A small multi-label image tagger, trained from scratch: 203450 training examples, 4.3 epochs.
Rows from block 4 of a small multi-label image tagger, named by matrix and row number. Rows with one number belong to one neuron. Each number is 128 + 24 x the weight over its row's rms, rounded and kept within 0 to 255. All counts start at 0. Numbers have three digits each.
Before each neuron's rows are labels from the 100 images, of 14976, where the neuron reaches its highest value: "top examples" is what is common among them; "colour at peak" is the nearest of a few named colours to the mean colour under the peak. Only what is clearly more common there than usual is listed. The data: photos with spoken descriptions (Open Images, Localized Narratives). In brackets: how many of the 100.
# fc1: MLP up (model.blocks.4.mlp.fc1.weight, 1280x320), inputs 0-319
# fc2: MLP down (model.blocks.4.mlp.fc2.weight, 320x1280, transposed), outputs 0-319

top examples: text has "white" (34)
colour at peak: white (54); pink (30)
fc1.700:132154067133085165164147143162121116065159127136119089104101130140133136149174139124111157134086171093107123092139147149145135094142096128131159150143104144157130117098147176123155129145136123156189163095121140128147132131118139134112094121133152136130136092074122131137119114140162096106111113125102134180112157118116128103114141153135091112113168103151115169115142179130146090119123118132132083138144141145183121167113148131084124113163122140130121133156120073142161124113102196122163093103140133147154096064093090139117117130115174092122132094129135107111123126112125141129138128157100171138118124125082126135144145141102119118101147129089129132082123132115115109153192132130130147121144156098159126122145078129150131126138153109122115166122126084117129111180132117130090116119151132096102096125108142171178128123117144135137167143141130127115123128142081160145129112120172159155122094140157129124114132112148098154138077105085107109125129176132113113123153
fc2.700:146159186094143122115101128183124127130146161111152140164136159122137095113152093124121162145119101132138151143118170144097135116130130186125097114131138144146098141148128123127120112104144085101121117134137133119134139126117151134112127098140124113132131132163176107154114089125110109136091145162125167093098073138134121146118132130149073131139126115085115098086120141121111120145174139142073149122100090131121147143101102112093105157152151141133167130115106129128135156121143118140112171082118128110142147114115130104115107121133134137159094138184142159120114141078127129153089123121146141113143143146133143117132173085138115116132134105122135098147116148121109024143134108132104155146106099125114050085067163120074168130128160158119151098122133120124101102140105127103119128126105115198127128134139108098127107120095159112134138108121116133184105113145134136137120137109153130101155124104145084152127172139118133123070159114205116109108120102135122140119110

top examples: text has "lights" (37); text has "dark" (30)
colour at peak: black (76)
fc1.322:116136123151098119120152136145120129120101105167200129123110127145166109103138150124116121143140112115127105122116131115150162092113121156103130152152144102119161167105145169137103142108129139122103135107102163153134109129180126128113124087074074153097116125137139205112134140080142119076130135122119146135122137130130174161127127144170128139114123132135098115095086123142110142129128116114121137116095136132127059119133129123096109176161075121161158127104142126132125171116127101116104116122120172155132123100176136136121136126112114179190115123121130132125142150138117118105115198109130120124146105142138131128099101118121141149147130132180133100097148099135159123098134120171124123140179126173131121120135115126151101157085150122112147144121161118158093161126098127118119111128108131119139121114145078092129193121176124136164111099106113077109159107153100095106084143092130126149142078089131139161130116154134132135157088105083146127101127155112137192105107
fc2.322:133115125127188095136153219080193118141114127120143131142136170139111082153175139132113179120143145145123162152111139117115114159143146100116105126129129168123111130154101137125090105140100138165149117106125134144160103140125119146109102128149110112124096100136140134133143117156120141120151150138095179103130159111099093092109116092099138136065145123071120111139141123137124138152119100106090107085097101149144168131128152131145152147143127121144165100134110153147163142162133159159111135119096114078141134111075148159137155129151132114119140090138137128104118121081117122127160107086142136128063127113092160104147127071127141100144084091135141124118098124121118122130102118122147112125118123132086108083108125125062145123127122151130133120113119168132096088149144130098124127078149069111149135121123142084142098177095155137136109156135112133140140119141136115143193157108136075133115169140132088133127113107132092135119109158148129103114139114135139129121151

top examples: text has "wall" (49); text has "table" (38)
colour at peak: black (38)
fc1.278:152118140096091106120117113148139098130123129091114120109104146111082167131152125131111120122129111156148175123154104152104138138119109107116069122102145136080075135129127098112127142146140149119077136130187159140153144145109108127117130145154096117119144160119139110109130158116116134079104159184117155107128116124124128093128168102144159148097100093126136142125188171097132130059155151107159138096154118129108096125125108143125115126159129188092135147108143114128087109124165145120148080120148103135158128134170114124123126149155141134150103129140145147135099113119096096136115154140113123147115127108105107090122098101128067167147133097150092145158099122114089093140108127147154118156133144117101068116184165160133121154141150161139103102115137150127152084161143152133112110143103170165127122084104139149126113107135152132156083117103110128126142126110169129136115110152154134124173187115158150125165140122094112135141153089112118177093102163152135109128142
fc2.278:048173136122147107159176092098098133108132101165151146157149109140122135125112123145127118119146112131163093144140118147157119114183129175115142123162143111111145058138136138101133129070114130132123118066134143090115089149101138112152061107156117136148113112104089123121158090117127108118133148123129112105108136071129127129137142156163107144155177127126155103162136153114109118135105096155106107093095152133120126106113087098133048150126151137095105124141078134145133096141126121094088141137141111144126099119137117131137097115096196130130111137185138109112150130138138148155131100128100145109091128090154131124146132120119145120109122173141143146140144131140120135135121138131118091104122092098132113106098122106140123126181144135181143122143125071145121132151087137123144101115122086091111130107115116124156159082117105144150123135124086146134129157114134117153101146145137120115102083132158138140140171121127139117182105127164167158165137103165125110131117

top examples: text has "lights" (47); text has "buildings" (36); text has "dark" (28)
colour at peak: black (88)
fc1.88:114157148121114126135145105148115127117112147178204143152095151134152149149119119127125144122142080117126133140087131138149101100188115100132128159131150098124146085114116131125125118120112136122083110114108144113110099141171137130134156120115080141116139140107134146138147114131145114063145137135144118162134157122136137174134117100149080149102156140122128128102102139150118136127096109129173154170104135120157098136131158146095134161119097136173128129129120131152112162126161079097065109156161143169133129080120129130128103111125118132157141115159159101136131146116192117172094165102146108145125113138101130092111110120135143147128134151123128127106117130139141109128089145190120117126169139136121122125122114101146092150100123142171130174132153078114080154100130131096149121144139136133092141157134080122142137144158136099171153140088111097126142133170090142099092101120159122136130102093107103158149127098146133158135059110061143125137093133133166129087077
fc2.88:131069128105142152113131204132138139136108160124136118107138119128126128144152114150113133146145161143139155145129146150118140145107129125109098112100154169150111080124172136157114087153100169147136119104136114130165121160128118142117146142135109134132115104138124151133129138138146149150142121120112185110146108128133170128136103079082222121089148111108109120126139129125125141117072097119112077079087067143102146118134123166121109156120108113154170125153111147141144163138114159130122122121092145137143116116080139105134140178144120125139128138128149135121132114115122188138143118126113145128106122118111110152135131032095155136118087087107142070135113132141107173117069118109106108129109108144167140106138141137128128125126128137116134135127122104128100085120107153159134117131123116134131136129130117118138124225136152116083128107131116102149117122125116131135203158127122095144146140119126134137111139129171130152104144173090120104108126126113183181167133

top examples: text has "wall" (55); text has "table" (35)
colour at peak: pink (30)
fc1.280:134093120155129171087145090131106120120143121130108130152134134146147161153097102141117134081094161116101158095104142101092148065124098122135122119117149147136113149144124158121123135175097128145140149113143183150119129144092111084127129085103143116105098101076174079124109089117121106078125144074101119084130146189108150129145136103147105129107128192135111137152149117148085129148115159095108115118095140124134136162122111148145139140146123110157147130137122101131192089104110145120180114144125161143123097112138132105088118137179166126125092125148102143117139109146145118166166139131086136167116114145151169110137101133128109103139085173137125156116085126111129120121159101123092181165128105135117068152121136150096123130131151131105147113133141157144136144138144161122129092138130091117177114106138164152126118135118103160138178093101162110149159110118099134125108101104167123091132122129137091144139138157164125145109123115111145133154120132122143153166113
fc2.280:176122113091155103077122139120133197134109154135156149141129159143146108133157114118093112148141108147188098136129089117115141196109142121113112142128127091137132131100145169138157095134165163152116142099128140093109092128152124133107152109081143137129110125112133116146126131093084121173126142140117148090105153155135132118155153131131117112142122115151134131127141130114115123104122122174142152126135127119133174132099164158123113120088132131175153153122193118142104128165138120122112142134112127147150153114122114095168133172101149139150130127135121112148111112076120118101124142152102132138134153167136137156123143110135153112109120099103131084143120110125154130090106133121133111168133167110243169096074162107128156092116169119129103114128080137102063104136164115138149119125150104127142119137162124108110132100142171140163097131109126150113082118135155121110142138125161113126137139137133147098176149140126056122104135126146139087176095113145129127123128

top examples: text has "lights" (31)
colour at peak: black (41)
fc1.128:146186102124115113125131088142101119161107130121121137142157143112148099147111188082121100148130150119163141141124128150121113146127086098139132131129174109138087141141146119130096152133124118130123120153119146138057127155152097131134138155119121048176087165107124135142161155126131131090098127169131156087097109132145126137143118150178079164097112109142088115162124150127160128099066146127130103122095107147146098155096139128145158146123126180153082145093147134129118128109165118139114132131185093193159163176158133160150134144139106115120129129126141145155138131133137129087128130106118066101098092137115131113110135148148143113154112146128113084133136070142147179136111169101120164128128160114147127105105121146110119114108130146141129128126151122097115147098164103117112145100129139147115176111122142120107152113116132094162137118193153151136130140114149134119119132166137133113153125126142126134129121148127064139092114086114116127097163117144129129131074
fc2.128:110167127076088115111129106126132070095145095144114120147115093132152143147099108098126122157131138138149110089102132173138102144143124151131202124146156110162190131125071131137145128130106125130126165113134128143095111124133148133090146115169120126140144103102149120167130099144124101099168116108150141116115186123176105145105110133132175125121098126133104103121117140118139112050167148122097099124109146105153110118134122125136112108113170097122123124123089121143166069087139158043092134102162118142148125136166096087139127126158105119110113151131111102154116088175134089139105144100136117114128135120106143146124114125143095143098102155107131168123103150141097167152156143118123101117128126080093094103141141129100123111125111112152093116106107081134104121152133131118136098130114117129098133118053131131152134131112114173167118134121140125169127138128103122136098113131179106128114104122100146128094145138098127095119177078119125149144140112111149144141126

top examples: text has "lights" (26)
colour at peak: black (53)
fc1.0:132145115138154124110145147116126142131144180203130131129122062162184146123156135143144127134131103127118129098117126126158142123122151139124115136096138119122148137157154173127127138118102153125095105092125144116140140103173136114111122094109119161127121137091146147135154172162120115115126132154108107157088117131136114127134134136151087117118184133141139136160092132168094137127088130108155119129139131127086055115144103125115129183142117169138153134135125103137107139122130108107085119149129147189114153079160120119125147120131092147149101155101149186121125137141151132122122143092113127141172130086137160148095139159112100175116138095147130099125168129119148169118151135114120106096154084138105144159170150097124113182129131172146138188132147124143077121100152165140126121150132106149116116096159041122171167141158142138183136153122129078159145115142112105098112125107130118123120114125133119120140110079143155153148105107096138130108114135096139114099129
fc2.0:122138101140226118098132196115155160128132149148142105114127136144108090124088145127110146142134133141080146155110131152137123174145109106118113112084117152148134142142161145169067101111102135137127116112100124118138111126098137134136075145123117160139146087150113135107132109139112141101076118118119117150145147132129109123091133102062142142083133130116120159133132089148126158139100110097109129117138083143130140132136089160114141197082119120175139105133093137136136156161117161106121081123158091090140118127116152173149157140132136117087111115115089107141109132098117136139134137103147148120112121128135182087137135104135145101156115116127144145118082110126137074118134110109115119168131120173125166110120090136130110122112115140105102122102166104152113130134129152125131108136118096118141138109149122116122134198119129124095127163136075124176128141136133119157129181129140114125150106116164074120110137123172068115149072143115103119145120129122173155150136

top examples: text has "wall" (52)
colour at peak: pink (59)
fc1.22:152105106138182114147164145152133151148092099126171140076129121160126175187097080120105140108171139129123132124114140131122156128134103127097090131106138116146092120179157115134154116099111131149072109122128140135118134151107135138128111121130108124138098159136161076112136123076125123104103123123133144113103130059138103129111152135163117147130151105130141107147147128125118157094121150087142123148112104118107084139123164167141141146116157130102141088138143172139160162137114078126123155114130136137140126079132156147085121141168115126109134134097124123112127139146162125111104175086155108135149126158122133135098141081148087125105156134179138109146111125137136149094109150090092170127082158129117091108150106105132110148167179132119136116195178122161167126153092110106092165114090107135156117142108153105156081124159133200126170153122122156162101126127136138128128109148117079131129119129135117111123125135123113165097124126118146110156089136145144140121128
fc2.22:140189165118076114151140130085118157145107133110046149132124149129115122117112149118129125115152134150157132122123105120144118124120119117158099136114137152122151132130121142088127142126149097160106116139123122142165133116100141133142087175103120129113150170138098153136085113110126113159145111101108138074130165123154104129140150134164193133154124140126097109135145141106147122127133111113127111073125109121123116136150142128112118066115130115117150111136123100175117089140149119076143108127126132128119159136086112178121173111159131126134097168111146097139119131108159123116123140130117117121187120179142113135116104144098134102143104146082128123130143131089149132111191126123071113154127155126137153141159115177139112072134156127141142126072110127126086111106091137121126120131130157098130111147140120153148146097116155129118097108098097141096138155123123107146052158112132113120138090144113098157060138112090121133173140125091124117185145099157171104081112

top examples: text has "holding" (39)
colour at peak: black (54)
fc1.36:169136090116107119092118140131147149138127140165088126164133142119073110097120145089115152124100134154116125113101133118171130131108098158131146124149106127142133137159147125116132138097116122130165108075162104126163109126157156107139090119124151144123133125115157135192113114153092116133113144133091142155143100177151096134127165152128147154129104118144096114133162135053148127072152174130121188129117163113119135141122154144107115133149163099124115160130077107160131093101124169160129070077091154144129111135104117100103130119141120147145162106115105174116120106076117165132110126132117098132153100113100128108099147163118133122148173102087115132117080146103132112193122146108130111132136137163112145128093157115116135157121145081111146148124144124124163110121143098189128146140097137150160112129164144167102169139132108082154138117130071113127145106148146129161104172131153087141122124095114128137127138153125128173107133088146105115103143149114132144118121
fc2.36:127172079146125121171153107136137130144130114113144083097128150141121214125148127138133159147125122128151124089144095100157121119123136115136101121143127113126152100151116138103144102127119153101123127189147124164133141149123132144158129146167109110144160162144125111113127130097136098135155123144125108108095085117133126111195078137097105123096136116081126125147144170169146142160150132168162086141068080130174106133127155126120129089064070124117096114151145111145108121115101131102143105114092106098125113125144140125121122117157106123122087176132142125141097109125143170103184099126114111122098140139165137135104130161137140152162163126123117148134100125162129128112124120119106136146116147144112105073157096068094128074139110115118142120062103136122141130107136120147105144124151116184134116159102127095091142152163117106144128123089100121092073117107130128125139147113114138128152165127149147162100123116147087161135134120107139172115091111123151106122126

top examples: text has "water" (34)
colour at peak: grey (64)
fc1.495:142134103126154159120118159174106114113110097136143118138163143121168108113125153107144133121171132136126137137142132140103141103074119099119092104137118077112092142123129169135148155117093093127112116078101141124113167140122102092124129092071152149114119100094140100107105132153101132123146114104099125134120091114144130126106153140135142150103175156090081171180131098131152131130122144134151151111137103118160111118138141095135169119145133105127117111149130120136124123098154119103110122191112114186125138147142158111078151145164142138140143127123114179100144156083125143123103159147153102122098140102100109106129115138146140156106131129176114113142186113181132093105151143132176145133115123149135089155137121120127122131130121189145159150107139135086095127135110148123101154101141139107104123123111124148160137161097112140143142118127127060156184119120080097146118141140069132107095113101113123165117078092111160085079122124136119119089149145148154155099146
fc2.495:094087125133141161095154094135156153105140101155101117098119118139119094132097124112118109158118114134047080116113188122103135109135142109098157112111132118116078161162119120139053129120113110092120131141134141123179148148120136143118152120141131120149128128196142115109116111102131122089157135101108141096137097152114110140129164140164179154107125124087152133131115126123127117131124165121139111116147114126145133119094152147112150116071134096159123161131151136125135110107151120128146170128138111100136116131152103147124149126136075137076124108144155116106122138112143155127090118121134153108130148113120092121108172127128100110119149107130136085139157102134136149133190138123169168103131085113101097113161145127114155093150130114157116118140160104154117108079163132097114135105089110072091107121154117133140111210130090127176144105166144138086145139139117114141130134145192119111129152118155109144119099152158137106128100130168152075091144159128123126125119

top examples: text has "wall" (41); text has "man" (32)
colour at peak: pink (37)
fc1.306:118143104152123197153124162133153146107113115134126142096130132123117157138153131098114137136112149119086129138096129122146139145118075148089168132149117099142124113131136157090150153127129115169104156109138121128134127101100134116110130121140135153103117125097137129132104105176154135127121113112085167137169139156124105144138159119112108089099170132114109128110168121088153106141140163124110112132167139166127131099127144136121078150153127155180137153137088088143133098142145148130120092094123160089132124105089121147091103122142157106128147101145112111128123115150155130159135140143150157148134083131120144113122168175121136119113163183108112118143138136113067077170153123173132126109116182151131094131109133139105131147150155102078161145105140131088123128169158090160131104132102164111132073111120138148158155144123113117138171122106077112152161115119076167126109165116168129121102091136127146121118118139127137134133120112108094074080155162087081166094108
fc2.306:084125103136142132125139128229131147131144164129110141130133121116131170121071126183129145153121148130137134112137160140132110101130142146142096106135134135153154133147095144134105078086128118135146124113133121097142147128130134132135096127134147119153127130143101136152095165116119080129120122149121097090103125109148120129186159141119098133107161113158132129097147143158125104151144098106095143161108122145131111114123175108089123114119132149099125137126111117091149180114114139108159151111065148121117095151127121112114130104120089145124134129121156146147142107121127152136119126109113155103167151136186153151128128146145157160136144123122135109164124151125120109134127109095169136142120130149140057075160196114096127151129130123120128127096068098112139141154066155191123131114118097169138124154165114104094128103114139136186089089075139121127087105136133118119107158112129108108166141116141130139145107122119135145136105140105135110054148138131079110072128

top examples: text has "lights" (30)
colour at peak: black (92)
fc1.159:117148092160089145097170108152107154169116142171164107117151101165167104126113148089126116167139109147112121114134105124115149096136165143137143149124159112099158144106167151113124140104148149136107120122116160122132131111166144123135148078110091148109115115099141160130145130148127091090116159134105129170161115097130136176153127150128103156113144163112135122133093151158136132142124146129133126128126118153083090143092115098093107150185124137123162104097143132123109118104164090112088100148152148160119144119170156117137152113125107128187125114147137167092097090166128105152085152155123149143133114094140132118129103144129122156147119154150138127101122114127170160121173127116121108144127138158120145167168151129146096159076152133154119166115108121138085141128163157129124134106149139127114099132151039098153179136151150150144118119121111099169163118100107089083086140105119105132098111095140121190118114111125154138139121121088165096097137120120154142127127
fc2.159:098104120117182110106144185075182118131109135120162136128127164134130068123127094183122133129137110123109169132127125111127123129164133120106085099088145159131115145140159112146055159153102101163138137134104116137166109114130122141122093160152124099148095113146132144109132107121130144131123115131125142092131190097130120117077121110098151130060111115113143115133129132139096140152125108099110105067114101118197171133135116136110138135129115127162125128144146144123164142167100160138127126126086090090139106106045143156163154129169167121119113140109135121115108145082109141113124111079147136119074120114113152107130118070138143105169060088155146128138094115118122135135097112112142143152129126139117146113114105114107122118146122140125137122134149168116102143165124120123133112113127115101135146111153144105120135174102154118074104143123125134138113125139146129152195165124153117139122136132162079123150170129163115135149114145156123138124131109103162127127148

top examples: text has "wall" (50)
colour at peak: pink (49)
fc1.473:159128082126104132128141139131134195117099112136159123111127145177128162155108094120162097120128144129125131129116122122113116138154145149099155089109172154117149109151146112125149115118123121128101098094131092164117153114115092130142136157153120137139097164110113122150127145107094102118102157092084109094141109060171107120141150126170131164121119100144144088121138141138142155103143145115093163173114105095117080098130135182128139123153135154114155099150124140157166123126123113167152122129126181127144127090133153143074116125182122133146126148152124121113096123115136149128157118136138195138140106130134098140149134098131096104138161123119116090162124158100134126168130174155132156154089102157090118131177097140093093158159122117097133141160158107159149089133091135109130157134100078134154124175119110125134157105100156179154133127113141106111097137117141131107087095119133092097108127126143168138091120092080101116123124127148135105121151107158132136075126
fc2.473:128134155115140110135139137109089159131104155134065102128135100123117113130102131124157101124141138121112101136140101110117148106084125134143054128132133110130123130129123157137125151132144119114105114149105128151137106164109146140154114115130119099134158158104131134140123112145139113165175122110124080104120163173115136135145172098109221116132093118113111104142137116122152127112189121124148090109129141106094103121107129133142142061127139129148150140139125134144102115112140109088140166123137128120148171154135109140111155106099177124123091180155156122136114128110119116118093134094122130117128112139120174113124090112091140132152127132064114115127142142091153163144184149139099126185128116111125101116152137171137105115155140129127125111068063120109077125158141128125120108114139162134145112111106126168137094071146133128109057124142098127133167158142106108146121121130156087115174055137097126143092121130119102109143130144109072117149127123094162109118133

top examples: text has "wall" (51); text has "sitting" (39); text has "table" (36)
colour at peak: grey (68)
fc1.256:139131126181125100143140149130108127065152119124152153161147135103147145149120154109129129091145143103081126142083084102140137131062126128115109134099181150150097087140150149131103117085140141111115130131082120142158144149115098092143119088144118143089109128115144067124120159154141119117158149127120119120165098145129150127138123107144109110143130163110119159109173123103122100134145137095128103160119116110076145152123076125142142154156117137154153099103119154124166117095131118118144118135157152144121138108167091111073126125140141124070152123133136128130107138144168183126103133152102141139114137121123117131135081155100112139114162100134168096186164140125129099128142113118122138197107139183132159169136163127120148151088164121127129121086162150128116125121196173121115140103162132117144104096105112133069116135100141162130128156119133136129162108146126127163095151108163125125141112103116139118115146143155136167144117201111122154121141151135104123103109
fc2.256:144103124098165147053117105179134105118121134111165156117150105135134148129158110194119107192131105126173118097111116128096124168151133161113123147118122112105107185085113147163133128161118171150139092118124124095101167109153129130129148128096128115094109119116126119123149153135123121108108091138110140155123109172172118120111166119125074145111131110143104118111133113127151101136186078166135144158134115126143114125134158160121126126128116099138129118099141128119171132139124124105093181134087125111141120154152151133154097182138139129136150100112122130143140135112130101142118154144099118127161131140101141137133097108120110123133081139136144092113142150132141132142127133114132142147109146176161162136084159125096157120156106134127105149107065117125117089123105090144119124080105102099158152158182122076111132160117141095157135138113194146156112121131154135136129180103113111133172097152093129127147131116104152146115136116188136107176104111149090113156117

top examples: text has "white" (33); text has "black" (27)
colour at peak: black (77)
fc1.691:129127140136120172116120080121105129136163095131083117117149145123157153099124136153139115094157161147160070094152092127109078132168119128134138093122170136094135155151185146077137094118157148082163123125069109077097144122113111110114136092126160146151094122098164086143140147155102118111132136193057121106141141143143100124142147118096143106143143130118112099132175128149137138115152145133153122112164128085146124120111135162142102131138117120105132122129082140112131125091116113093120146116094149166093129115138147154150166141151143102094128132150151119150148131174165112118119103137108108129167121119137153115129142162142152149170123139108131093150108161103128152167119101085055129157123108145119139178101165109144097128146146108151151125137130140134137115075120122122146108095144113098115162125134109148122165125126124145085131115118106114102141113106139130168179109106123080130128115147119106146158096095131149114125140151142166094161160122109112117108159
fc2.691:153133102110116112109130144136132141123118126127142128156106131139147094159176136129147094145142169117126136124140124146139128148128126127160084117163108091119125109155127131122126169124105095144142126127124131134094143135122108120127160147155142101101134108102137098130134130114138122153160132094167137110104155104121089128117121117157183130117171090106120109159137122136147140222134165078149117104085106139134131145132095093113116101108132114086084135127117150155139156128149130117114114133175097116119127135158135110143099121109188114147098155182098138103125126130129140138093130167133142129139101114128110127153140100180098107111101102146140137131158151157140159112141128122184164074117114102164130124090153096171099113143060127146154143192145099143153126165140139123123063122182134150138114121158134149130124146133124095093094142130126141136128132132120157143131111148154155169125094120118148088136124116149079143194138114050132166162158123096148163145130

top examples: text has "water" (39)
colour at peak: grey (69)
fc1.105:121101115123179122144130146133117091103113090151163117117129132109162109117137139091141148145153114138125136103120142122118126080087107200131115133089126088166071132145172170138135135111131092120100141086099147144094147146105110109128086091079104153093101122115146112132149119129135153156122105090136134153095115132152149088101142134167142187102178122125126157127125112143133127121113162125113139153134122102128145153135142095149140124167182119158114120136122099137128108119135125119100141165145139189101130087141141103087129130123112176120145121116081185146151128127118145166101156126123088123124173136119097124118128130113094140092138130128115128108178124144159151135114156160138136115103133085095083191181084127094134144139164157153131141107140162112144151157104144150116143142103118127126126144148127145122115158157122151159142137114136079086178157118114104148110162147088110118103125153096136172103108129131153106079117144150165139120152128143138124118109
fc2.105:120136127141150118136104166158118136128144162120138100152113139126137137110112137126152096107140097120090071096134187145098115132148141158134137141075115095161120121140138112129063147139123100134116114119144135120149147137109131123126113125092147155161128108140082106123118146110122104109151135113131172104115127107149111139139142103182125134089076125088141134136116127119120122122098173110142128120144102144181122131097134140103113119088158142134120138130120115114153078107155116140111122162091135124111131101131131098106145138128087127101095159188126156117135158122126153111165098100154152112139124117145075155122140135109105058165172148137137100163127149163123111124199110103129157120136123080181113104139155126107157090144153126119101111120158107085095101096166123136111149088137127065119122123111110092089121192137121128142100105131140132135079130109108109103125144121081086128128146147136116135078084125143173123107112133129125056090108138136145121132116

top examples: text has "holding" (35); text has "woman" (34); text has "wearing" (30); text has "man" (29)
colour at peak: brown (80)
fc1.96:133088171131109089083168147154180158140116122126177101124144147120152129093102154126116137093144092158108144104155106099117168127136129181134140099115120134146113131167147146113125136131098122122114136139101132146139114150054133074137110126138128163135122170108141123132125154155135087088114096118107160122128149135125133106141099173110085108115087073151148134104158112103148117106170126151140157094142128141124105120156143093142115128116114158100160112127134152144151109122139127141131105109187138154144139115119142115107117131129108121167108106151113123131155118087142128137156160124078141099116112102147094127139117097136131135112107160063147143088078089146143134145121145132159160154122140120148140178111103115119084155143136141104082063099133106102146139146127081134129142143090093120117137122100103106101121124121125133137110128124122166130111144123191150127112028174133164119146108118157112111119134114143140102130117105090160118093143122160150136138143
fc2.96:172150101162151167113148122105116112165099141144084115136103135131133086127126118147154071146135127106125121159127121142140125172106111174101137120119136074116120122104149125143153112122138140170128136122146119107117127146121115122132109178160143117126122143198081126111132123131119152162153111100137139114111170163152106131109149127139151139116130117139125130120127121151098085128063101114149146152132072127157130100096122140155140114101109108136155147096134101176136177124127110096084093133085120117144134142111122105113093147114132134135115133102146114121137111119117068119036118057121110155129152149139127086130101161153135050130142149135094126124106147078134091120164130108165124139142169168158138176136115127064109127125117123137116129138099113107116141139081111146116097133124150102143120137100147137153117127124114197151145135109134116154092116134111113112088134142144136133097150137128130108124162151098122160131116152184089096161102137129131124126103

top examples: text has "white" (33)
colour at peak: white (63)
fc1.451:147132098154100155162152135142160148077141164093142102169103127115141165118151112148086154110088152121107133102159129132158097102131102152134145160148136107162145114116139185087115096148152117130166144092113148143135104131089151108124082159130083155127137140114115101118142154162121098102111092130142150160145156109130159095134134135125109115117128110180126150131144178138133093133113112142134111138119139112146139175149140155122158117144147170117163156130102141112202123124111165117158121072136147161145120098111102132127146134113129133143109100129148097132146141125148107144106153136112131129151158127077148133156144153130129113093114124083157115072116105133147122120173176093120175089163128082167137144111094129120148107090146121131146142138154095102121140123148119123108121120119085119184060131121158150118120159082149142106135163147113144141134176139146164165120109127118175155127115123140130111058145110137095128126134129105117095141147143159139108111150
fc2.451:156151129113173136066116130176187122144130105134123130116133143132135088124189126161138143146131108145113100117113118145105133106129144169116110114170125097118118136135143131144142112092143093059117121138126139137130144111107155129121184124116136095100160164190160109150125108146110132127116126115132139094099126149133101141105152125122121144140110129078134135131130117114127127108107147122114115131098084106117155121133085115130092174164124136136125156129131115116171182146142157059086120095072124159134139115135117127130100164146157138125118105153164152122105136076148106133110106086128112111143147142158142101139132065124125101130155133128135096151129164149146098117148130129100124131118127147106077122059121114102126145146108125093154130166161117154054123138133140122112132113103123172156143135151128158109127130114150124111124085127109123148079095133125156126098145107137142133108128117159116146160153119107079178059132115203120106116097124132144096128125

top examples: text has "wall" (47); text has "table" (40)
colour at peak: grey (62)
fc1.287:165072113155106124104146084150143109128149124144166163128186129130134090146141161157124155079113163147087084124083115119130094141125128119149128109110163133103105138142129127160106112129094169104081133127090117133150109127110113106154136126149091119083105168128104134135120125092111117122141148143087114148116105121147126116163053146152117141126142107114151156156116131131116128145128128102122191130114146134132118171136157163153113133144109158139142121106115123143135126080108129142117105182139169135134123158141170126048112154163085116127177153083134155122132160197117097108119140107121164116132136145119112094096102148147131136156134090148112145110106143098111094114110081120116110125090138147114101166108136125098134113113106128096122092161145143137125095151114152166111161156148134135153150140126134122122169078159128167142099148112134118137139131146147167093127116147176129096129155139148102151132177124140124120105136146126123137128105150169097142162089
fc2.287:100103108131141108102120133154112118112118103136160131100109102135128143136109114117134126161158144126166111138144137111124095115149139128102076141096130121085159151102147162133165175147101143126132126121135102091085150171168122115141126089115148152149117154112125134146134115127093146140132147181131166113117148139142142130117146128148153139131139145095155092129115128152146155100184104128182135104139095139134112135137141145169123101071167114191125120118123123127124153146133149141151120114082144102132149128121077153127127135141155134133110152130138119134126160151124163136113114099084090125169130151129162146105125137120117126153116127188156098118118104120155116121075109163103153174111130124165129086082085103179125109176125102126132124108107144122097153094146132127105108055140077139125114140144146110111127133135156141126142158118160124140123164148093161152181100101178157130130072118112128136194142149113098119131156140107123112158145161159068086099136